Rows from block 5 of a small image classifier, named by matrix and row number. Rows with one number belong to one neuron. Each number is 128 + 24 x the weight over its row's rms, rounded and kept within 0 to 255. All counts start at 0. Numbers have three digits each.
After each neuron's rows are labels from the 100 images, of 14848, where the neuron reaches its largest size: "colour at peak" is the nearest of a few named colours to the mean colour under the peak. Only what is clearly more common there than usual is listed. The data: photos of plants, animals and fungi (iNaturalist). In brackets: how many of the 100, against the usual share in percent.
# u: gMLP up (value half) (model.blocks.5.mixer.u.weight, 576x384), inputs 86-128
# v: gMLP up (gate half) (model.blocks.5.mixer.v.weight, 576x384), inputs 86-128
# out: gMLP down (model.blocks.5.mixer.out.weight, 384x576, transposed), outputs 86-128

u.321:153110136164131152109144178100091093124120126147102097124118136134134157138131120121084140097074123109099138143097145149130113110
v.321:165125140124115167137164135106136090126107126131117110137134133115128154116137161162137102121161164131119116099168083099133103138
out.321:088128145127127192137135155122144070116142148120148108087163131110129101152145129153123103138110134137060108130161140168121178164
colour at peak: pink (30 vs 10.2)

u.121:150110152144126108139136137135166142144081136155142168138108129138174139118116128083139135137100098158101110141137128113125110107
v.121:104143124115134150106119122143107109161114146147132128125154133104115117124153117133116109130126113127182129088128152115116157100
out.121:142111107138120096116126110163118147136111139134116153132127081118139076119177106113131125149129160137135100141199099074084106114
colour at peak: pink (32 vs 10.2); white (27 vs 5.7)

u.508:091108153135096128114102111164069137138159127127138133128159122154118147135105133132133099113092079102157119088109091123120137129
v.508:086107139175074113114110115136102100103121116115127138121118128124099140130112119137165103143082122147128121137129166090141094096
out.508:091142132149091148126094115119115142121161126122125133132124123136155134104085098083125138156153123102151138128133153093154142092
colour at peak: pink (44 vs 10.2)

u.417:109110119097119146080147167168146086115095082081105116105147109168126087111119143110161105120086099181177130117172166145149092115
v.417:136131146116134091117172084105187149126175128140142103119131155153141154143105123152134129116119118150165142140137120135138090118
out.417:149099118129134094154143129149096149151135128102142132087153113140122137156127108106136116133087130094199129154107152100123115132
colour at peak: grey (82 vs 50)

u.379:146146148124132115163105098113138200113145126102119098113131124102116120112134151129111124119155163161141148101147109141101115112
v.379:115109122122108118132146083133101123130120155093123103123144137154088160158144109162129106134118105135143122142108109145136161163
out.379:136085137098100117105109121128119148163128107108135133141094151150137097145148109100103091120101098105124165150122130134133133152
colour at peak: pink (27 vs 10.2)

u.346:137127155153116118154110135151067134130111116140126118146119124137143153118147118095142153102166133097115131075139117122101121108
v.346:105152097183103120129114126161109146137139122129132135174146145158135101105155099099127121122106102146071155105183126129146154112
out.346:131138132105124137117105127139091127140148129103140143082120104142112135132106090106093170115153130123102158115124173107116166087
colour at peak: pink (32 vs 10.2)

u.21:159163091116137107139126130104141140121133148136148158132127125160144099116141154154126115085115110135129129145111119118178121144
v.21:137148099115113162130115092171128105125124172118134116106128153110102116136124149122122145124118112111103125125140112104110124151
out.21:154126116096115156130116117156133151134122127109119157127109161091128137107156159126142146111110134121144137132079113159147124133
colour at peak: brown (56 vs 24.3)

u.481:127117163128127151181108133129127116113127115169129105123147161153137094158078109098096131121091144082127140162140123142115119153
v.481:138126144097127122141082125098125102161120100118126114165141129169123142124160143130137092089122157150126087122117115123121101135
out.481:178097123126159085103122151117132119146137140120157128150124095160119150107109116133114117141097123116131168098166168160126125136
colour at peak: orange (25 vs 0.5)

u.32:153127146115150151137119098135130123151132124176168164151094157143158142137135151163125110135130129100116142114123140132133128117
v.32:138124130148133117128141147158127094093157169110143158149110107134129105125112128134112182138182112171150203134165092118153103111
out.32:136137137159126086145134137130134148123123169163140145169126153112154125115110106091178155129112138157165139090143139122125135120
colour at peak: green (37 vs 2.1)

u.376:124114139129120150114152134122168108160149173136128155127146167125152144151143148110138140151125142077178124102101128119145142130
v.376:150125131153140171125104110155138145147105085097132149148118131159065121144167148124074152144150138127108108110125098105120108147
out.376:137140149116102134119181139138125102101140092139088095139126077102097088093147140114111115134132109152108108104129105113126143175
colour at peak: pink (28 vs 10.2)

u.263:161148099183141148117112113106128072147148044148129106133107151133165106116117165088143119144144134125096138086120106111131121108
v.263:147125119160109132114129100092134129114126139128140145125164115090131121107137106124148118139094130143119125139137148140127151141
out.263:131068153074105128105155170159143132124144140178149097092127149105106141160130083145099119130090144125121124122124156151117160148
colour at peak: grey (89 vs 50)

u.393:109139135119151140122141100151115126093120135149157106118177126143152167125130138145149166132132138165164100124158117146144096104
v.393:097158159101133152128092071160192122164167150139137094119161147123112133141111182122119166124115101113130121173100145130149101063
out.393:167115102166142128161126113134133131160162136149107186077131113108142131144146160142129149117122091108116101145191141110162081119
colour at peak: brown (54 vs 24.3)

u.40:123105118125079150161112099145110127184160110138122145127154135138120103173148113104117159113144136089102094140150109125119109094
v.40:100102102115115138121134155155130149110126157094174134113156120148099148185124148148138129127108146107078125147128137154111130143
out.40:130100154110131169109135130126154151114153116160146142102115084128120143118131173156097113099149124130145097146110108140128139146
colour at peak: pink (40 vs 10.2)

u.75:133160096109134155135120111150113085095153166133103156114154164103125112160139128104109127132156092161199141128080156139086103102
v.75:143122154130165128125140136167127081108149169137120171127147158100117175147152107148101133175121163116141134144150105142143120169
out.75:165120152169154142138110136109128161150105139173062172125170136110119132132075129118093134113121151148157128092114096110191102130
colour at peak: grey (76 vs 50)

u.498:127157182147145148128156059144166152100184117120122088103127116101124158148140107134123163112128095116123157132142149114132107119
v.498:156127111141123146110106098125088136124134090138110159156167143162099147120120130130121153099112130151117166138128108114083203110
out.498:160129106148105115088157140155111105143132130123124169104131146130098120147143092126204118140125135117099144111155100155124107096
colour at peak: grey (79 vs 50)

u.179:166147153099123084139110118149123136148094113126136117142129177133167149129148127113080146083144133135069129148071128122115131130
v.179:129096146143131107136090163118124124122145158118104146135087135117132135181155110128124185132170090135154109125108172093107106101
out.179:133128138144117050154122108157152127144111143111134121118127139131120149169160140078116143158137147122148121130118117152169159101
colour at peak: white (60 vs 5.7); pink (28 vs 10.2)